Rows from block 5 of a small image classifier, named by matrix and row number. Rows with one number belong to one neuron. Each number is 200 + 20 x the weight over its row's rms, rounded and kept within 0 to 999. All counts start at 0. After the name is the row's rms in percent of the matrix's.
After each neuron's rows are labels from the 100 images, of 14976, where the neuron reaches its largest size: "top examples" is what is common among them. Only what is clearly more common there than usual is listed. The data: stained colorectal tissue patches (NCT-CRC-HE-100K).
# gate: MLP gate (model.blocks.5.mlp.gate.weight, 512x128), inputs 64-127
# fc1: MLP up (model.blocks.5.mlp.fc1.weight, 512x128), inputs 64-127
# fc2: MLP down (model.blocks.5.mlp.fc2.weight, 128x512, transposed), outputs 64-127

gate.121,092,167,199,236,205,168,223,210,195,203,183,232,199,199,214,178,214,204,179,216,170,190,221,192,202,177,222,205,238,228,228,202,187,198,194,205,228,154,211,180,207,203,169,252,210,195,196,172,201,212,213,202,208,172,182,196,209,192,176,225,210,188,203,174,227
fc1.121,092,142,181,186,227,197,182,150,194,219,183,212,223,227,197,177,191,224,198,201,192,225,196,204,216,227,204,212,189,199,221,201,222,187,205,193,226,170,216,198,192,205,205,182,202,230,201,201,209,219,188,188,194,241,194,185,200,205,210,200,218,202,195,206,210
fc2.121,092,242,225,210,176,194,211,208,174,197,163,192,220,197,164,214,206,189,189,199,226,234,214,188,187,232,217,196,179,210,173,207,219,239,176,225,234,204,200,193,203,177,204,184,199,183,216,196,169,204,194,173,176,220,203,197,177,232,188,170,190,178,185,203,175
top examples: tissue: mucus

gate.54,088,206,176,179,182,217,213,217,203,236,222,188,236,172,192,194,227,194,263,204,203,240,210,208,194,199,171,183,182,234,218,185,173,161,194,220,220,215,188,209,178,193,160,227,195,187,160,212,183,211,161,203,215,208,242,197,189,198,198,209,214,214,180,206,217
fc1.54,091,213,213,233,205,186,176,209,174,189,229,214,202,187,179,207,220,156,194,231,201,212,189,202,236,227,203,187,203,210,190,158,221,190,231,180,176,186,208,188,198,237,175,169,189,188,228,181,165,221,211,187,212,210,179,231,193,262,201,186,217,187,184,196,162
fc2.54,089,208,227,215,212,144,208,172,203,170,229,213,213,191,201,180,215,184,176,220,195,193,201,188,241,183,183,186,227,190,191,193,242,221,228,212,178,175,193,202,236,235,222,223,195,210,197,201,200,174,216,179,226,191,192,210,237,199,202,196,228,215,221,213,180
top examples: tissue: normal colon mucosa

gate.388,109,197,183,176,240,223,188,198,196,188,186,208,207,188,220,206,197,250,208,159,192,221,175,164,220,200,174,188,197,224,229,216,222,168,190,189,227,162,237,183,205,204,184,212,183,163,193,215,210,226,180,195,208,181,230,205,209,217,214,184,206,229,197,175,171
fc1.388,107,187,227,243,217,173,219,198,188,187,223,210,187,210,194,173,201,185,165,214,204,210,194,230,213,200,234,195,201,212,192,177,221,216,203,191,177,161,199,174,212,223,181,159,200,212,214,204,199,207,229,196,222,207,137,223,216,194,185,203,226,194,224,202,186
fc2.388,115,207,215,202,187,204,181,190,168,198,203,187,211,201,164,216,203,194,189,216,230,220,188,196,217,243,191,178,217,185,162,212,219,210,202,192,231,219,189,223,200,191,194,202,203,167,218,225,171,228,180,175,180,181,215,196,175,218,198,159,207,191,186,224,173
top examples: tissue: debris; tissue: smooth muscle

gate.146,129,198,214,218,211,180,246,180,171,180,179,183,180,197,167,213,178,189,154,210,238,194,192,227,219,220,215,175,235,181,176,182,229,210,209,215,200,192,200,182,213,188,191,220,221,227,201,217,190,198,231,200,189,190,139,215,174,221,160,195,202,183,193,199,204
fc1.146,119,180,199,221,234,217,202,186,191,191,218,213,257,186,203,185,207,221,189,172,191,215,179,162,215,209,213,224,171,217,192,191,208,209,209,194,214,142,196,196,219,203,204,163,178,164,203,231,218,201,190,170,232,230,198,201,185,202,187,193,178,213,216,185,176
fc2.146,138,207,173,172,189,203,199,165,189,203,196,211,166,217,198,218,179,198,208,219,198,197,188,182,206,200,180,212,210,191,192,225,190,190,207,181,194,246,175,250,170,201,242,210,208,216,205,193,206,192,162,210,173,171,228,195,177,190,209,195,223,195,164,226,217
top examples: tissue: cancer-associated stroma

gate.36,114,227,226,240,225,211,202,186,242,162,192,183,177,185,206,148,207,203,212,214,218,159,193,203,228,151,192,222,233,184,209,185,215,213,209,212,166,170,198,201,226,188,218,186,223,226,189,215,198,168,192,170,201,185,208,188,194,180,172,197,198,188,196,197,212
fc1.36,118,202,206,186,229,265,219,205,202,202,184,182,218,175,194,206,204,234,221,157,199,204,204,173,193,196,211,221,162,200,215,229,222,179,176,232,221,207,194,216,183,163,198,209,186,190,185,223,236,187,181,171,219,220,213,183,201,214,162,206,193,219,210,198,218
fc2.36,125,246,238,226,205,202,159,203,224,185,182,172,210,191,213,180,226,172,226,200,205,192,188,186,219,208,203,201,231,186,208,152,203,215,204,207,220,174,192,185,245,205,203,184,209,164,195,223,181,189,205,175,215,219,213,223,196,186,184,187,180,210,233,180,156
top examples: tissue: cancer-associated stroma; tissue: mucus

gate.369,080,170,175,201,178,212,178,197,212,225,224,241,239,216,239,234,243,200,206,189,190,186,213,200,199,214,177,175,208,222,193,185,177,208,241,232,185,203,175,177,208,238,201,230,169,193,197,205,185,222,209,151,224,168,195,179,225,198,223,215,179,216,208,231,194
fc1.369,086,199,189,192,223,185,226,204,230,222,192,198,210,172,232,181,198,229,213,147,194,208,206,199,241,198,185,191,174,167,214,215,220,204,213,203,216,212,208,201,178,210,188,186,176,211,201,216,216,194,132,209,185,196,243,187,189,171,185,243,178,198,187,206,231
fc2.369,082,173,186,213,212,195,225,192,230,204,206,208,188,162,198,207,202,197,196,208,200,180,210,245,220,187,186,188,203,187,213,222,207,171,210,215,185,195,223,177,222,187,184,160,206,153,193,188,191,204,227,225,243,162,190,167,224,220,203,226,167,184,179,180,218
top examples: tissue: adipose tissue

gate.422,111,210,230,221,213,166,237,199,178,158,188,161,186,196,169,179,200,196,169,227,225,212,208,232,216,206,205,183,233,186,188,173,208,214,213,195,177,188,197,174,216,202,197,199,212,223,206,215,180,172,212,201,207,203,165,210,193,197,199,209,208,167,238,205,194
fc1.422,109,229,207,204,221,219,220,177,201,195,226,182,254,158,179,161,201,202,216,200,216,222,147,183,226,198,231,191,174,211,208,185,210,200,220,206,224,150,196,206,250,200,200,172,202,176,167,212,199,188,190,143,225,211,199,212,172,191,191,203,189,234,191,194,178
fc2.422,109,219,240,212,190,219,189,223,205,207,177,179,243,182,186,178,209,196,220,169,236,207,193,198,209,206,216,166,186,208,214,180,201,223,192,215,225,187,214,175,229,194,179,182,201,172,218,219,165,224,204,177,192,225,199,196,176,209,183,205,171,208,216,184,166
top examples: tissue: mucus; tissue: normal colon mucosa

gate.119,102,210,214,213,204,206,223,188,237,189,177,172,193,151,193,203,208,200,211,188,211,205,207,210,199,190,195,207,196,162,210,194,212,192,209,244,216,203,174,191,204,184,226,193,208,219,182,223,222,165,197,196,195,234,185,188,191,214,175,243,169,200,187,176,212
fc1.119,101,232,205,177,214,232,210,214,197,182,189,169,173,184,185,196,205,239,233,210,198,195,230,206,166,178,226,226,213,191,215,191,202,192,159,205,196,204,199,216,178,147,177,213,211,248,168,216,224,190,182,193,191,209,214,174,173,192,162,187,219,197,196,204,245
fc2.119,108,218,201,207,205,209,179,184,229,188,180,182,196,195,219,199,194,185,224,183,198,169,198,177,214,190,162,211,212,159,197,193,189,177,232,207,201,205,202,227,201,210,222,190,199,170,212,224,198,167,181,192,204,195,242,196,184,188,191,193,161,181,186,206,183
top examples: tissue: normal colon mucosa

gate.28,111,201,209,183,216,211,210,193,226,201,190,221,197,172,217,200,205,199,229,186,227,218,224,183,192,221,197,169,199,223,228,205,210,219,204,207,203,173,179,202,193,199,211,220,178,216,164,195,179,228,163,191,193,191,229,186,210,176,174,249,215,242,193,217,206
fc1.28,126,208,217,215,181,179,175,228,197,202,209,210,178,230,199,197,229,172,185,180,214,187,210,199,186,213,178,175,205,219,147,176,201,202,219,216,164,208,179,197,210,229,215,216,162,189,204,197,170,211,198,217,210,147,224,186,199,171,211,182,184,191,184,230,172
fc2.28,149,226,222,180,154,208,196,191,176,220,199,189,199,191,159,211,189,176,222,229,241,215,170,202,211,208,212,168,196,230,203,219,196,216,183,197,202,244,171,212,201,187,210,224,227,205,198,193,162,217,181,194,194,176,182,176,172,224,207,190,233,212,165,201,198
top examples: tissue: smooth muscle

gate.267,088,169,166,190,197,186,189,210,186,201,226,243,192,223,232,205,224,198,183,182,182,219,218,187,204,230,161,175,221,220,181,230,219,200,206,212,195,190,206,173,196,244,204,252,174,179,221,211,190,247,197,183,231,202,210,226,258,206,210,174,189,213,201,224,163
fc1.267,100,186,197,190,241,194,235,198,217,192,190,218,174,214,227,185,169,216,188,163,221,194,189,195,214,204,181,192,215,177,198,256,221,223,192,172,210,178,220,178,179,217,192,227,208,229,221,222,226,209,195,213,160,189,204,229,210,176,164,219,201,218,229,200,216
fc2.267,100,217,217,214,205,175,192,208,173,176,204,197,188,200,189,231,220,184,169,217,221,225,199,177,196,203,199,182,238,190,163,208,233,213,182,204,220,208,177,229,212,186,203,259,203,203,196,201,191,197,173,192,160,172,220,209,191,183,169,163,227,207,186,236,189
top examples: tissue: adipose tissue; tissue: normal colon mucosa

gate.25,100,222,163,175,169,210,215,188,201,183,195,244,199,235,206,207,195,191,220,238,221,182,191,204,189,229,199,174,226,163,196,216,192,210,212,201,173,207,192,175,202,229,230,196,225,235,215,176,181,240,211,204,204,201,181,218,222,202,183,208,198,221,215,200,177
fc1.25,099,222,205,199,165,188,176,225,185,212,225,182,200,188,158,186,199,172,209,227,207,196,185,218,212,209,219,198,220,205,198,165,199,151,187,189,181,213,209,196,205,175,189,207,226,231,213,165,173,208,214,188,193,205,194,213,175,229,198,201,224,201,149,186,198
fc2.25,091,221,222,201,147,176,189,215,173,197,193,190,178,191,165,208,185,170,202,224,199,218,204,221,187,192,222,196,205,225,198,218,196,236,172,205,192,237,175,225,196,183,198,208,214,226,211,172,176,179,180,199,158,206,214,182,179,201,193,191,234,167,155,209,211
top examples: tissue: normal colon mucosa

gate.311,108,188,166,180,218,217,231,166,239,230,178,192,200,171,208,192,208,230,209,190,225,207,199,219,228,197,160,188,223,208,221,228,202,190,218,215,187,186,203,207,213,193,244,213,217,217,195,210,202,189,189,171,202,176,192,181,181,190,208,235,184,215,173,189,200
fc1.311,117,193,184,170,195,197,204,201,214,201,191,193,212,192,218,210,195,192,186,178,203,233,223,196,200,244,207,181,176,185,205,189,207,175,228,197,213,179,220,152,209,240,200,176,206,208,202,213,214,196,211,220,190,243,164,197,213,203,231,249,200,210,179,174,176
fc2.311,115,215,212,231,214,182,208,226,226,191,192,208,227,178,219,201,216,196,204,170,185,209,234,189,199,226,181,196,193,163,189,185,209,205,216,224,227,178,210,188,202,209,198,176,171,164,200,198,196,183,186,189,195,231,226,202,220,205,173,199,158,208,202,206,166
top examples: tissue: debris; tissue: mucus

gate.493,091,206,215,190,229,206,227,222,199,203,209,218,183,202,173,219,232,221,188,214,224,238,206,225,159,225,195,165,212,218,197,215,193,179,174,217,165,175,198,223,209,188,192,193,176,207,197,175,184,230,174,210,175,183,228,175,190,185,180,195,236,199,202,235,176
fc1.493,100,217,199,197,225,219,203,212,192,177,173,169,205,206,191,202,191,199,206,192,221,183,177,186,198,187,218,212,185,207,203,189,206,183,185,207,210,179,220,179,231,183,212,189,227,198,225,234,194,182,228,203,231,215,154,213,165,239,213,201,199,195,216,168,197
fc2.493,108,184,193,212,221,201,177,186,215,179,222,210,173,208,219,183,196,202,204,202,178,157,180,192,229,157,184,210,233,173,204,184,200,173,231,169,178,189,218,210,206,235,187,199,198,192,219,225,217,192,208,221,205,173,209,231,208,194,219,203,201,175,220,200,204
top examples: tissue: cancer-associated stroma

gate.58,102,207,211,193,198,170,191,227,222,229,204,204,173,209,239,225,238,204,222,209,205,209,245,186,190,199,183,144,232,209,206,195,191,191,228,184,170,201,181,192,213,208,212,234,183,201,174,180,189,181,158,205,191,156,214,158,222,192,192,210,194,213,179,210,180
fc1.58,101,198,172,201,202,246,233,183,215,177,194,204,216,192,206,154,189,230,186,181,202,199,186,189,215,215,182,218,214,201,200,242,234,245,195,241,200,187,181,201,182,207,200,211,202,201,184,226,210,219,196,177,190,205,210,192,222,179,181,231,211,231,220,230,246
fc2.58,103,226,203,191,164,207,193,202,190,224,192,181,179,186,174,212,210,178,220,222,231,220,198,208,191,181,216,180,202,242,206,215,199,210,163,216,211,245,156,210,195,157,214,247,230,201,160,185,171,207,186,214,195,179,192,189,201,192,187,190,229,221,162,196,234
top examples: tissue: smooth muscle

gate.285,086,181,197,225,220,210,201,217,235,207,224,205,195,181,230,163,233,227,196,172,183,228,213,186,222,218,207,214,222,203,206,224,236,226,194,231,201,163,191,187,214,193,196,200,199,178,207,171,204,194,174,175,208,180,209,186,237,198,173,217,207,250,179,181,189
fc1.285,085,200,260,174,222,183,185,216,215,177,219,168,165,192,205,211,210,215,215,181,158,191,219,187,181,168,202,197,214,189,215,174,229,200,193,193,175,189,219,192,198,217,160,224,149,237,191,197,201,186,198,194,196,215,214,183,203,211,189,190,177,164,209,223,181
fc2.285,082,209,199,237,200,170,208,234,232,204,237,232,179,189,230,211,230,184,196,218,168,200,237,209,196,204,193,167,223,186,202,176,206,199,206,221,172,198,169,188,193,218,178,228,171,201,175,156,191,208,204,208,215,190,202,194,243,168,180,224,203,196,184,224,202
top examples: tissue: cancer-associated stroma

gate.358,096,191,181,185,197,223,191,211,226,230,223,213,222,176,238,205,214,215,230,196,182,201,184,169,209,205,188,151,200,189,253,207,203,205,226,187,223,193,214,202,221,213,202,196,188,171,177,191,209,194,162,189,185,187,220,180,246,197,203,230,213,248,180,184,187
fc1.358,086,202,189,190,191,203,211,190,227,199,200,175,191,206,220,153,171,225,200,207,190,177,177,205,203,214,180,178,224,230,211,197,213,216,223,188,184,206,225,221,237,232,221,204,222,238,186,219,183,162,180,218,180,169,196,167,184,169,196,207,214,199,169,207,218
fc2.358,073,186,215,212,231,216,206,206,168,184,182,173,224,218,188,229,220,215,158,192,220,217,197,214,165,213,253,185,191,207,191,175,233,209,165,211,203,170,205,179,231,186,191,217,195,226,196,237,215,210,215,196,225,225,169,188,203,191,195,187,230,190,234,194,195
top examples: tissue: adipose tissue

gate.381,109,138,164,199,178,189,197,210,196,236,236,255,213,214,227,231,226,185,187,179,193,209,217,214,196,243,187,154,189,213,189,207,177,185,217,221,195,209,196,158,190,248,191,223,173,183,199,190,170,228,211,195,227,188,186,207,234,211,217,214,185,231,189,224,186
fc1.381,114,186,186,186,229,208,218,200,233,180,193,216,169,206,232,203,197,222,199,140,201,179,224,193,220,205,169,196,201,150,198,223,227,198,225,206,229,192,197,202,190,210,213,197,191,194,196,232,229,190,170,216,182,192,228,183,200,169,198,231,146,209,207,206,193
fc2.381,122,233,216,188,189,192,165,184,191,185,187,189,204,236,192,182,195,186,204,199,202,204,184,147,215,220,181,226,223,183,180,189,204,213,217,183,215,205,183,230,195,220,243,220,215,203,221,217,201,181,170,155,165,220,229,228,178,194,204,165,202,209,216,223,162
top examples: tissue: adipose tissue

gate.394,071,215,198,219,201,221,220,184,232,193,193,202,194,199,202,181,218,190,217,229,219,195,219,206,184,190,186,207,218,189,229,190,214,242,191,194,199,204,184,196,189,210,170,190,214,205,202,173,195,241,185,168,184,223,225,207,250,179,197,217,187,190,205,221,214
fc1.394,045,199,181,192,224,216,198,183,178,197,202,213,202,200,176,223,223,233,188,255,209,223,200,220,209,246,189,197,216,181,195,168,249,203,227,165,243,215,155,218,179,196,203,195,216,200,192,206,235,204,174,196,180,182,200,190,184,207,204,200,216,228,188,211,176
fc2.394,038,186,220,192,199,182,217,205,222,170,171,188,212,186,223,154,141,197,187,200,176,197,200,170,165,179,218,192,185,202,222,220,206,200,170,214,196,187,229,192,226,186,175,199,198,209,189,199,187,186,186,241,197,211,216,181,217,193,149,198,236,192,189,201,217
top examples: tissue: debris; tissue: cancer-associated stroma

gate.131,101,206,202,196,229,221,204,157,218,208,183,187,181,189,196,190,163,194,205,187,203,190,172,204,183,217,197,194,206,195,224,192,238,195,216,198,224,172,232,188,237,192,215,182,219,195,178,217,239,176,190,207,200,199,205,250,193,216,183,212,190,206,161,157,204
fc1.131,103,196,227,225,192,192,151,188,183,197,237,221,212,214,179,195,214,152,209,250,182,193,185,202,201,226,177,200,219,203,177,162,206,198,237,160,223,182,192,215,206,226,203,169,191,173,191,193,210,206,189,169,212,194,228,220,192,227,211,157,201,191,199,215,155
fc2.131,093,192,204,220,209,221,170,214,185,183,222,200,216,202,189,201,214,197,189,230,213,184,155,225,219,196,205,173,227,183,195,175,205,180,203,179,192,189,200,197,217,201,158,211,206,188,215,224,184,223,206,214,228,167,194,221,198,194,205,186,233,186,189,210,199
top examples: tissue: cancer-associated stroma

gate.135,112,194,175,213,221,226,211,187,237,199,200,202,159,169,224,225,226,200,215,188,211,211,213,186,222,195,218,182,199,181,248,207,220,225,218,211,228,174,190,182,216,184,188,218,190,168,171,217,212,195,176,172,206,201,181,182,218,203,177,244,188,233,189,164,202
fc1.135,117,218,181,175,165,200,189,216,187,207,180,179,206,208,200,193,196,189,200,208,197,230,212,197,167,220,201,224,188,203,186,214,188,208,171,209,219,238,175,208,187,169,218,209,226,244,185,210,218,182,162,253,183,243,226,203,203,154,195,177,208,216,183,215,226
fc2.135,122,232,213,225,203,198,153,205,187,165,225,197,204,212,194,185,216,173,193,230,192,188,173,186,216,193,194,209,228,200,166,170,215,200,205,192,192,193,179,223,219,209,200,214,205,185,216,211,184,200,194,196,216,185,221,233,185,187,203,153,226,178,208,222,184
top examples: tissue: adipose tissue

gate.437,101,204,183,241,208,203,199,198,215,197,210,180,207,177,237,190,220,199,206,210,185,185,204,214,172,177,217,212,223,213,220,194,196,207,170,229,131,190,213,195,186,169,180,219,195,220,215,195,216,191,212,202,208,204,201,208,216,176,162,207,255,161,185,191,234
fc1.437,105,194,176,160,180,219,174,197,188,231,193,241,157,214,184,208,181,200,203,215,219,195,181,170,188,204,196,211,187,197,200,241,188,180,205,153,236,210,227,221,197,204,224,177,212,175,213,179,192,218,200,222,200,196,205,230,197,214,208,153,181,209,200,195,186
fc2.437,117,233,216,181,162,193,173,182,205,216,207,204,169,193,178,208,192,173,241,235,227,192,170,174,230,201,202,179,234,195,220,197,197,210,213,182,204,233,186,221,205,213,226,219,236,191,196,188,167,217,183,166,177,180,207,196,183,220,209,196,210,222,179,194,188
top examples: tissue: mucus

gate.129,102,201,163,178,195,227,218,213,195,220,180,209,210,179,216,207,215,210,205,175,191,245,206,177,199,169,249,213,176,207,240,228,189,192,182,252,224,204,197,216,197,171,204,201,210,192,192,177,207,195,168,219,225,213,189,184,220,171,166,222,213,224,187,184,242
fc1.129,111,206,183,200,187,219,216,202,207,238,186,221,204,186,201,204,229,221,223,176,206,227,203,176,198,172,216,201,182,211,227,233,190,258,189,235,230,208,161,210,214,168,203,208,179,172,163,174,200,195,167,177,198,184,208,170,214,189,183,228,189,228,202,194,218
fc2.129,117,210,215,223,191,179,187,225,179,170,212,195,199,208,190,234,225,173,163,228,210,218,206,240,175,205,196,174,227,214,167,174,217,216,170,232,176,198,172,186,212,190,169,251,187,225,191,206,177,206,213,213,216,193,200,220,195,177,185,175,225,169,188,229,212
top examples: tissue: mucus

gate.86,105,206,210,239,183,192,183,200,198,172,195,216,206,225,214,244,221,190,198,225,175,171,208,188,213,173,217,220,233,177,191,176,180,265,226,217,192,189,165,191,203,205,190,228,200,187,201,198,192,197,231,141,204,192,184,186,203,196,208,192,175,195,244,195,192
fc1.86,101,196,200,218,152,192,156,220,188,207,225,232,214,230,192,238,218,172,218,232,181,195,172,211,200,196,186,205,210,234,195,174,148,212,221,178,206,217,171,181,187,227,186,225,192,169,205,194,178,233,223,186,193,180,201,215,198,236,244,190,179,211,233,208,176
fc2.86,100,222,201,206,207,167,215,204,215,189,213,217,188,169,201,195,214,191,194,220,196,206,220,204,214,200,165,179,229,173,198,219,233,181,208,206,218,200,223,205,204,207,197,206,206,170,172,172,187,209,197,215,191,161,222,199,225,218,163,188,195,236,167,204,188
top examples: tissue: mucus

gate.483,082,215,201,180,162,169,200,221,225,212,207,182,216,186,210,206,179,189,220,174,164,226,204,167,207,160,191,191,201,189,243,218,185,183,197,254,215,210,209,222,215,192,225,212,232,187,214,182,195,183,181,212,168,215,210,200,208,191,191,237,171,187,168,158,215
fc1.483,084,176,202,207,229,164,197,164,190,168,200,217,227,212,212,219,204,189,140,206,183,193,179,204,226,198,187,207,207,198,179,202,206,198,223,192,192,175,225,208,215,256,217,174,165,176,233,207,227,189,243,202,195,199,195,207,209,208,225,181,199,183,227,192,153
fc2.483,075,211,188,182,177,225,161,213,226,224,191,197,210,220,233,173,197,198,245,198,193,174,179,167,191,184,172,210,209,187,225,189,156,163,210,184,219,215,200,190,179,194,217,187,240,188,188,213,205,190,191,206,199,213,230,199,191,193,213,210,186,211,207,173,201
top examples: tissue: normal colon mucosa

gate.451,091,191,178,175,197,198,216,207,202,230,176,217,227,191,227,212,212,208,203,168,197,242,210,163,174,215,183,206,180,201,206,211,190,221,173,218,238,199,189,180,176,184,206,222,178,198,176,195,225,194,184,203,223,237,218,210,245,186,213,207,187,225,210,194,212
fc1.451,087,224,195,228,188,175,175,192,180,151,216,196,228,219,188,198,207,156,184,226,169,194,201,217,208,220,210,218,207,207,185,144,230,184,223,214,182,159,217,204,242,223,224,178,232,217,215,203,196,192,216,194,202,220,187,227,196,220,214,169,214,177,173,174,159
fc2.451,079,181,165,195,218,211,209,193,214,210,222,240,174,214,222,183,192,218,212,189,185,180,203,182,211,207,154,218,205,155,192,219,186,158,248,180,197,204,199,230,181,235,211,162,185,169,205,171,206,222,180,204,189,174,244,208,213,223,206,190,165,206,195,215,177
top examples: tissue: normal colon mucosa

gate.500,103,179,175,225,204,171,212,195,208,205,207,195,195,184,236,202,223,185,181,194,178,186,208,200,205,169,194,201,234,225,198,219,202,211,198,205,170,199,221,160,173,194,182,241,198,202,203,206,196,208,232,218,204,180,178,206,209,187,194,206,219,183,203,181,243
fc1.500,115,197,185,192,166,204,202,153,186,247,209,228,189,196,194,215,192,190,188,213,225,220,154,214,225,199,217,186,207,215,189,240,197,214,204,197,206,223,203,232,218,211,223,203,202,188,198,168,177,214,198,197,193,164,201,201,204,178,183,169,217,216,149,213,208
fc2.500,122,216,204,171,170,204,183,169,195,216,216,215,167,208,183,202,179,183,224,234,213,210,169,194,203,200,205,174,214,207,222,215,193,226,189,169,192,242,175,225,183,202,212,230,222,221,193,185,186,213,167,181,161,178,212,192,183,207,203,205,241,212,166,213,211
top examples: tissue: mucus

gate.203,096,184,198,170,203,186,189,228,204,209,189,181,227,221,197,199,188,184,208,217,227,211,204,197,174,175,211,197,215,226,218,196,195,150,205,211,183,177,211,190,217,195,222,187,222,212,222,200,179,192,219,206,192,223,175,200,200,223,215,226,219,199,222,168,204
fc1.203,093,189,203,207,197,212,166,218,230,209,199,212,175,204,240,207,189,176,216,168,215,182,243,206,168,203,184,182,209,164,189,198,231,209,195,214,184,207,210,176,171,170,188,226,201,203,207,185,197,226,212,192,181,188,201,214,194,172,169,215,192,208,171,189,212
fc2.203,087,233,232,229,193,191,181,216,198,198,211,207,230,178,190,186,228,182,203,211,210,209,207,199,225,228,176,178,229,164,182,183,219,210,213,202,216,199,194,210,204,208,165,189,172,175,204,185,175,223,170,154,186,199,246,193,185,215,175,174,184,197,197,225,156
top examples: tissue: normal colon mucosa

gate.272,106,180,189,166,210,218,203,175,186,195,183,225,213,217,182,193,206,233,192,200,214,218,173,209,208,214,210,204,188,184,182,255,193,173,224,214,219,183,195,214,232,180,239,189,227,198,213,197,223,224,216,174,223,181,206,206,183,188,183,186,177,256,218,217,186
fc1.272,102,224,196,194,184,185,189,211,182,228,237,196,219,185,184,194,207,186,227,227,167,229,220,181,196,228,176,195,191,228,218,168,214,189,200,166,203,221,205,229,182,233,177,165,172,184,184,175,167,213,143,197,205,214,237,175,219,200,222,177,231,180,168,203,172
fc2.272,104,191,190,157,167,207,204,172,162,221,191,213,192,212,173,221,176,207,206,221,198,220,184,196,195,203,217,199,192,227,217,233,203,196,177,181,216,246,221,227,171,196,217,219,216,225,211,176,202,229,184,217,160,178,185,191,182,230,218,192,237,208,167,203,218
top examples: tissue: debris

gate.261,105,173,166,199,192,194,196,204,199,231,208,243,237,233,225,199,235,212,186,206,197,210,214,221,198,216,180,203,227,185,191,229,191,193,198,213,181,204,163,175,172,207,208,208,178,207,198,198,202,226,173,179,210,209,226,193,236,209,193,203,194,223,206,227,205
fc1.261,107,202,219,190,184,226,161,212,181,205,213,181,241,215,178,175,216,200,216,237,223,191,177,219,199,206,220,189,219,189,208,171,183,184,202,186,177,190,184,193,204,195,188,190,221,207,216,222,162,227,177,169,224,216,195,194,171,204,185,190,201,213,194,215,199
fc2.261,112,160,162,189,216,218,243,197,216,227,174,198,209,201,213,204,183,247,208,170,190,189,226,220,187,187,208,213,154,202,223,220,171,176,212,210,203,204,228,193,175,192,198,173,188,200,184,200,222,185,204,216,206,206,182,161,206,204,212,249,171,206,203,186,233
top examples: tissue: debris

gate.109,080,207,168,204,240,200,234,175,221,179,171,214,217,169,205,198,184,219,170,190,199,200,203,219,240,181,213,203,187,170,220,230,227,195,202,212,230,170,227,163,205,198,197,175,216,165,196,210,224,190,213,185,193,188,174,196,218,221,183,222,197,222,177,166,230
fc1.109,080,205,212,179,171,187,205,258,178,213,181,192,218,213,206,205,168,211,196,196,196,205,205,206,203,177,195,194,199,190,192,231,176,198,169,194,237,256,192,191,170,178,182,247,215,219,179,209,194,191,187,252,174,209,220,187,200,179,187,196,209,220,225,219,254
fc2.109,070,224,227,224,225,198,200,180,173,150,181,165,216,208,179,196,199,188,170,198,215,206,183,173,212,214,205,203,220,197,174,177,244,235,198,212,199,183,214,226,242,207,210,212,202,202,239,231,192,187,187,174,164,211,212,212,169,183,186,177,216,169,204,222,179
top examples: tissue: normal colon mucosa

gate.238,111,204,194,210,232,207,206,195,194,168,192,185,176,166,189,210,206,228,199,196,192,237,218,194,212,212,228,217,203,168,241,219,247,194,192,217,218,171,213,214,206,179,205,211,199,182,170,205,229,192,170,166,205,208,189,167,206,244,161,208,230,215,173,169,205
fc1.238,121,240,195,178,178,196,201,196,201,199,175,170,209,202,200,189,215,204,216,205,214,222,204,221,198,213,184,216,198,193,205,202,190,211,196,202,195,247,173,213,182,196,207,208,216,234,181,211,213,188,163,227,187,239,236,182,179,166,206,199,197,208,189,224,220
fc2.238,137,193,192,190,182,190,220,217,208,225,201,223,199,198,196,216,196,204,220,197,193,219,226,232,184,229,190,184,193,204,219,212,181,191,204,205,196,199,219,169,181,207,178,173,193,196,195,173,198,229,207,200,188,220,190,198,215,239,200,223,173,225,199,180,186
top examples: tissue: adipose tissue; tissue: cancer-associated stroma

gate.460,080,202,195,222,204,219,196,190,224,194,230,198,212,176,214,215,231,186,211,215,193,192,214,187,184,218,151,192,213,226,192,164,165,186,231,202,199,183,166,188,212,212,200,208,161,176,151,197,197,206,207,158,240,224,227,198,236,196,208,198,166,201,221,225,191
fc1.460,085,243,224,187,218,186,204,194,231,211,188,187,237,183,212,188,199,222,227,184,203,195,199,198,217,183,190,173,213,172,228,180,212,211,204,187,211,185,209,216,215,210,190,195,182,227,187,177,205,183,169,182,173,180,244,176,207,164,182,232,211,204,203,206,205
fc2.460,076,199,180,225,207,178,208,204,253,179,208,237,175,184,238,206,219,193,210,221,170,167,229,204,217,166,179,223,230,155,198,220,199,182,229,218,168,194,198,193,192,206,204,177,185,156,193,173,193,181,205,211,226,183,220,197,251,199,186,204,157,216,210,195,211
top examples: tissue: adipose tissue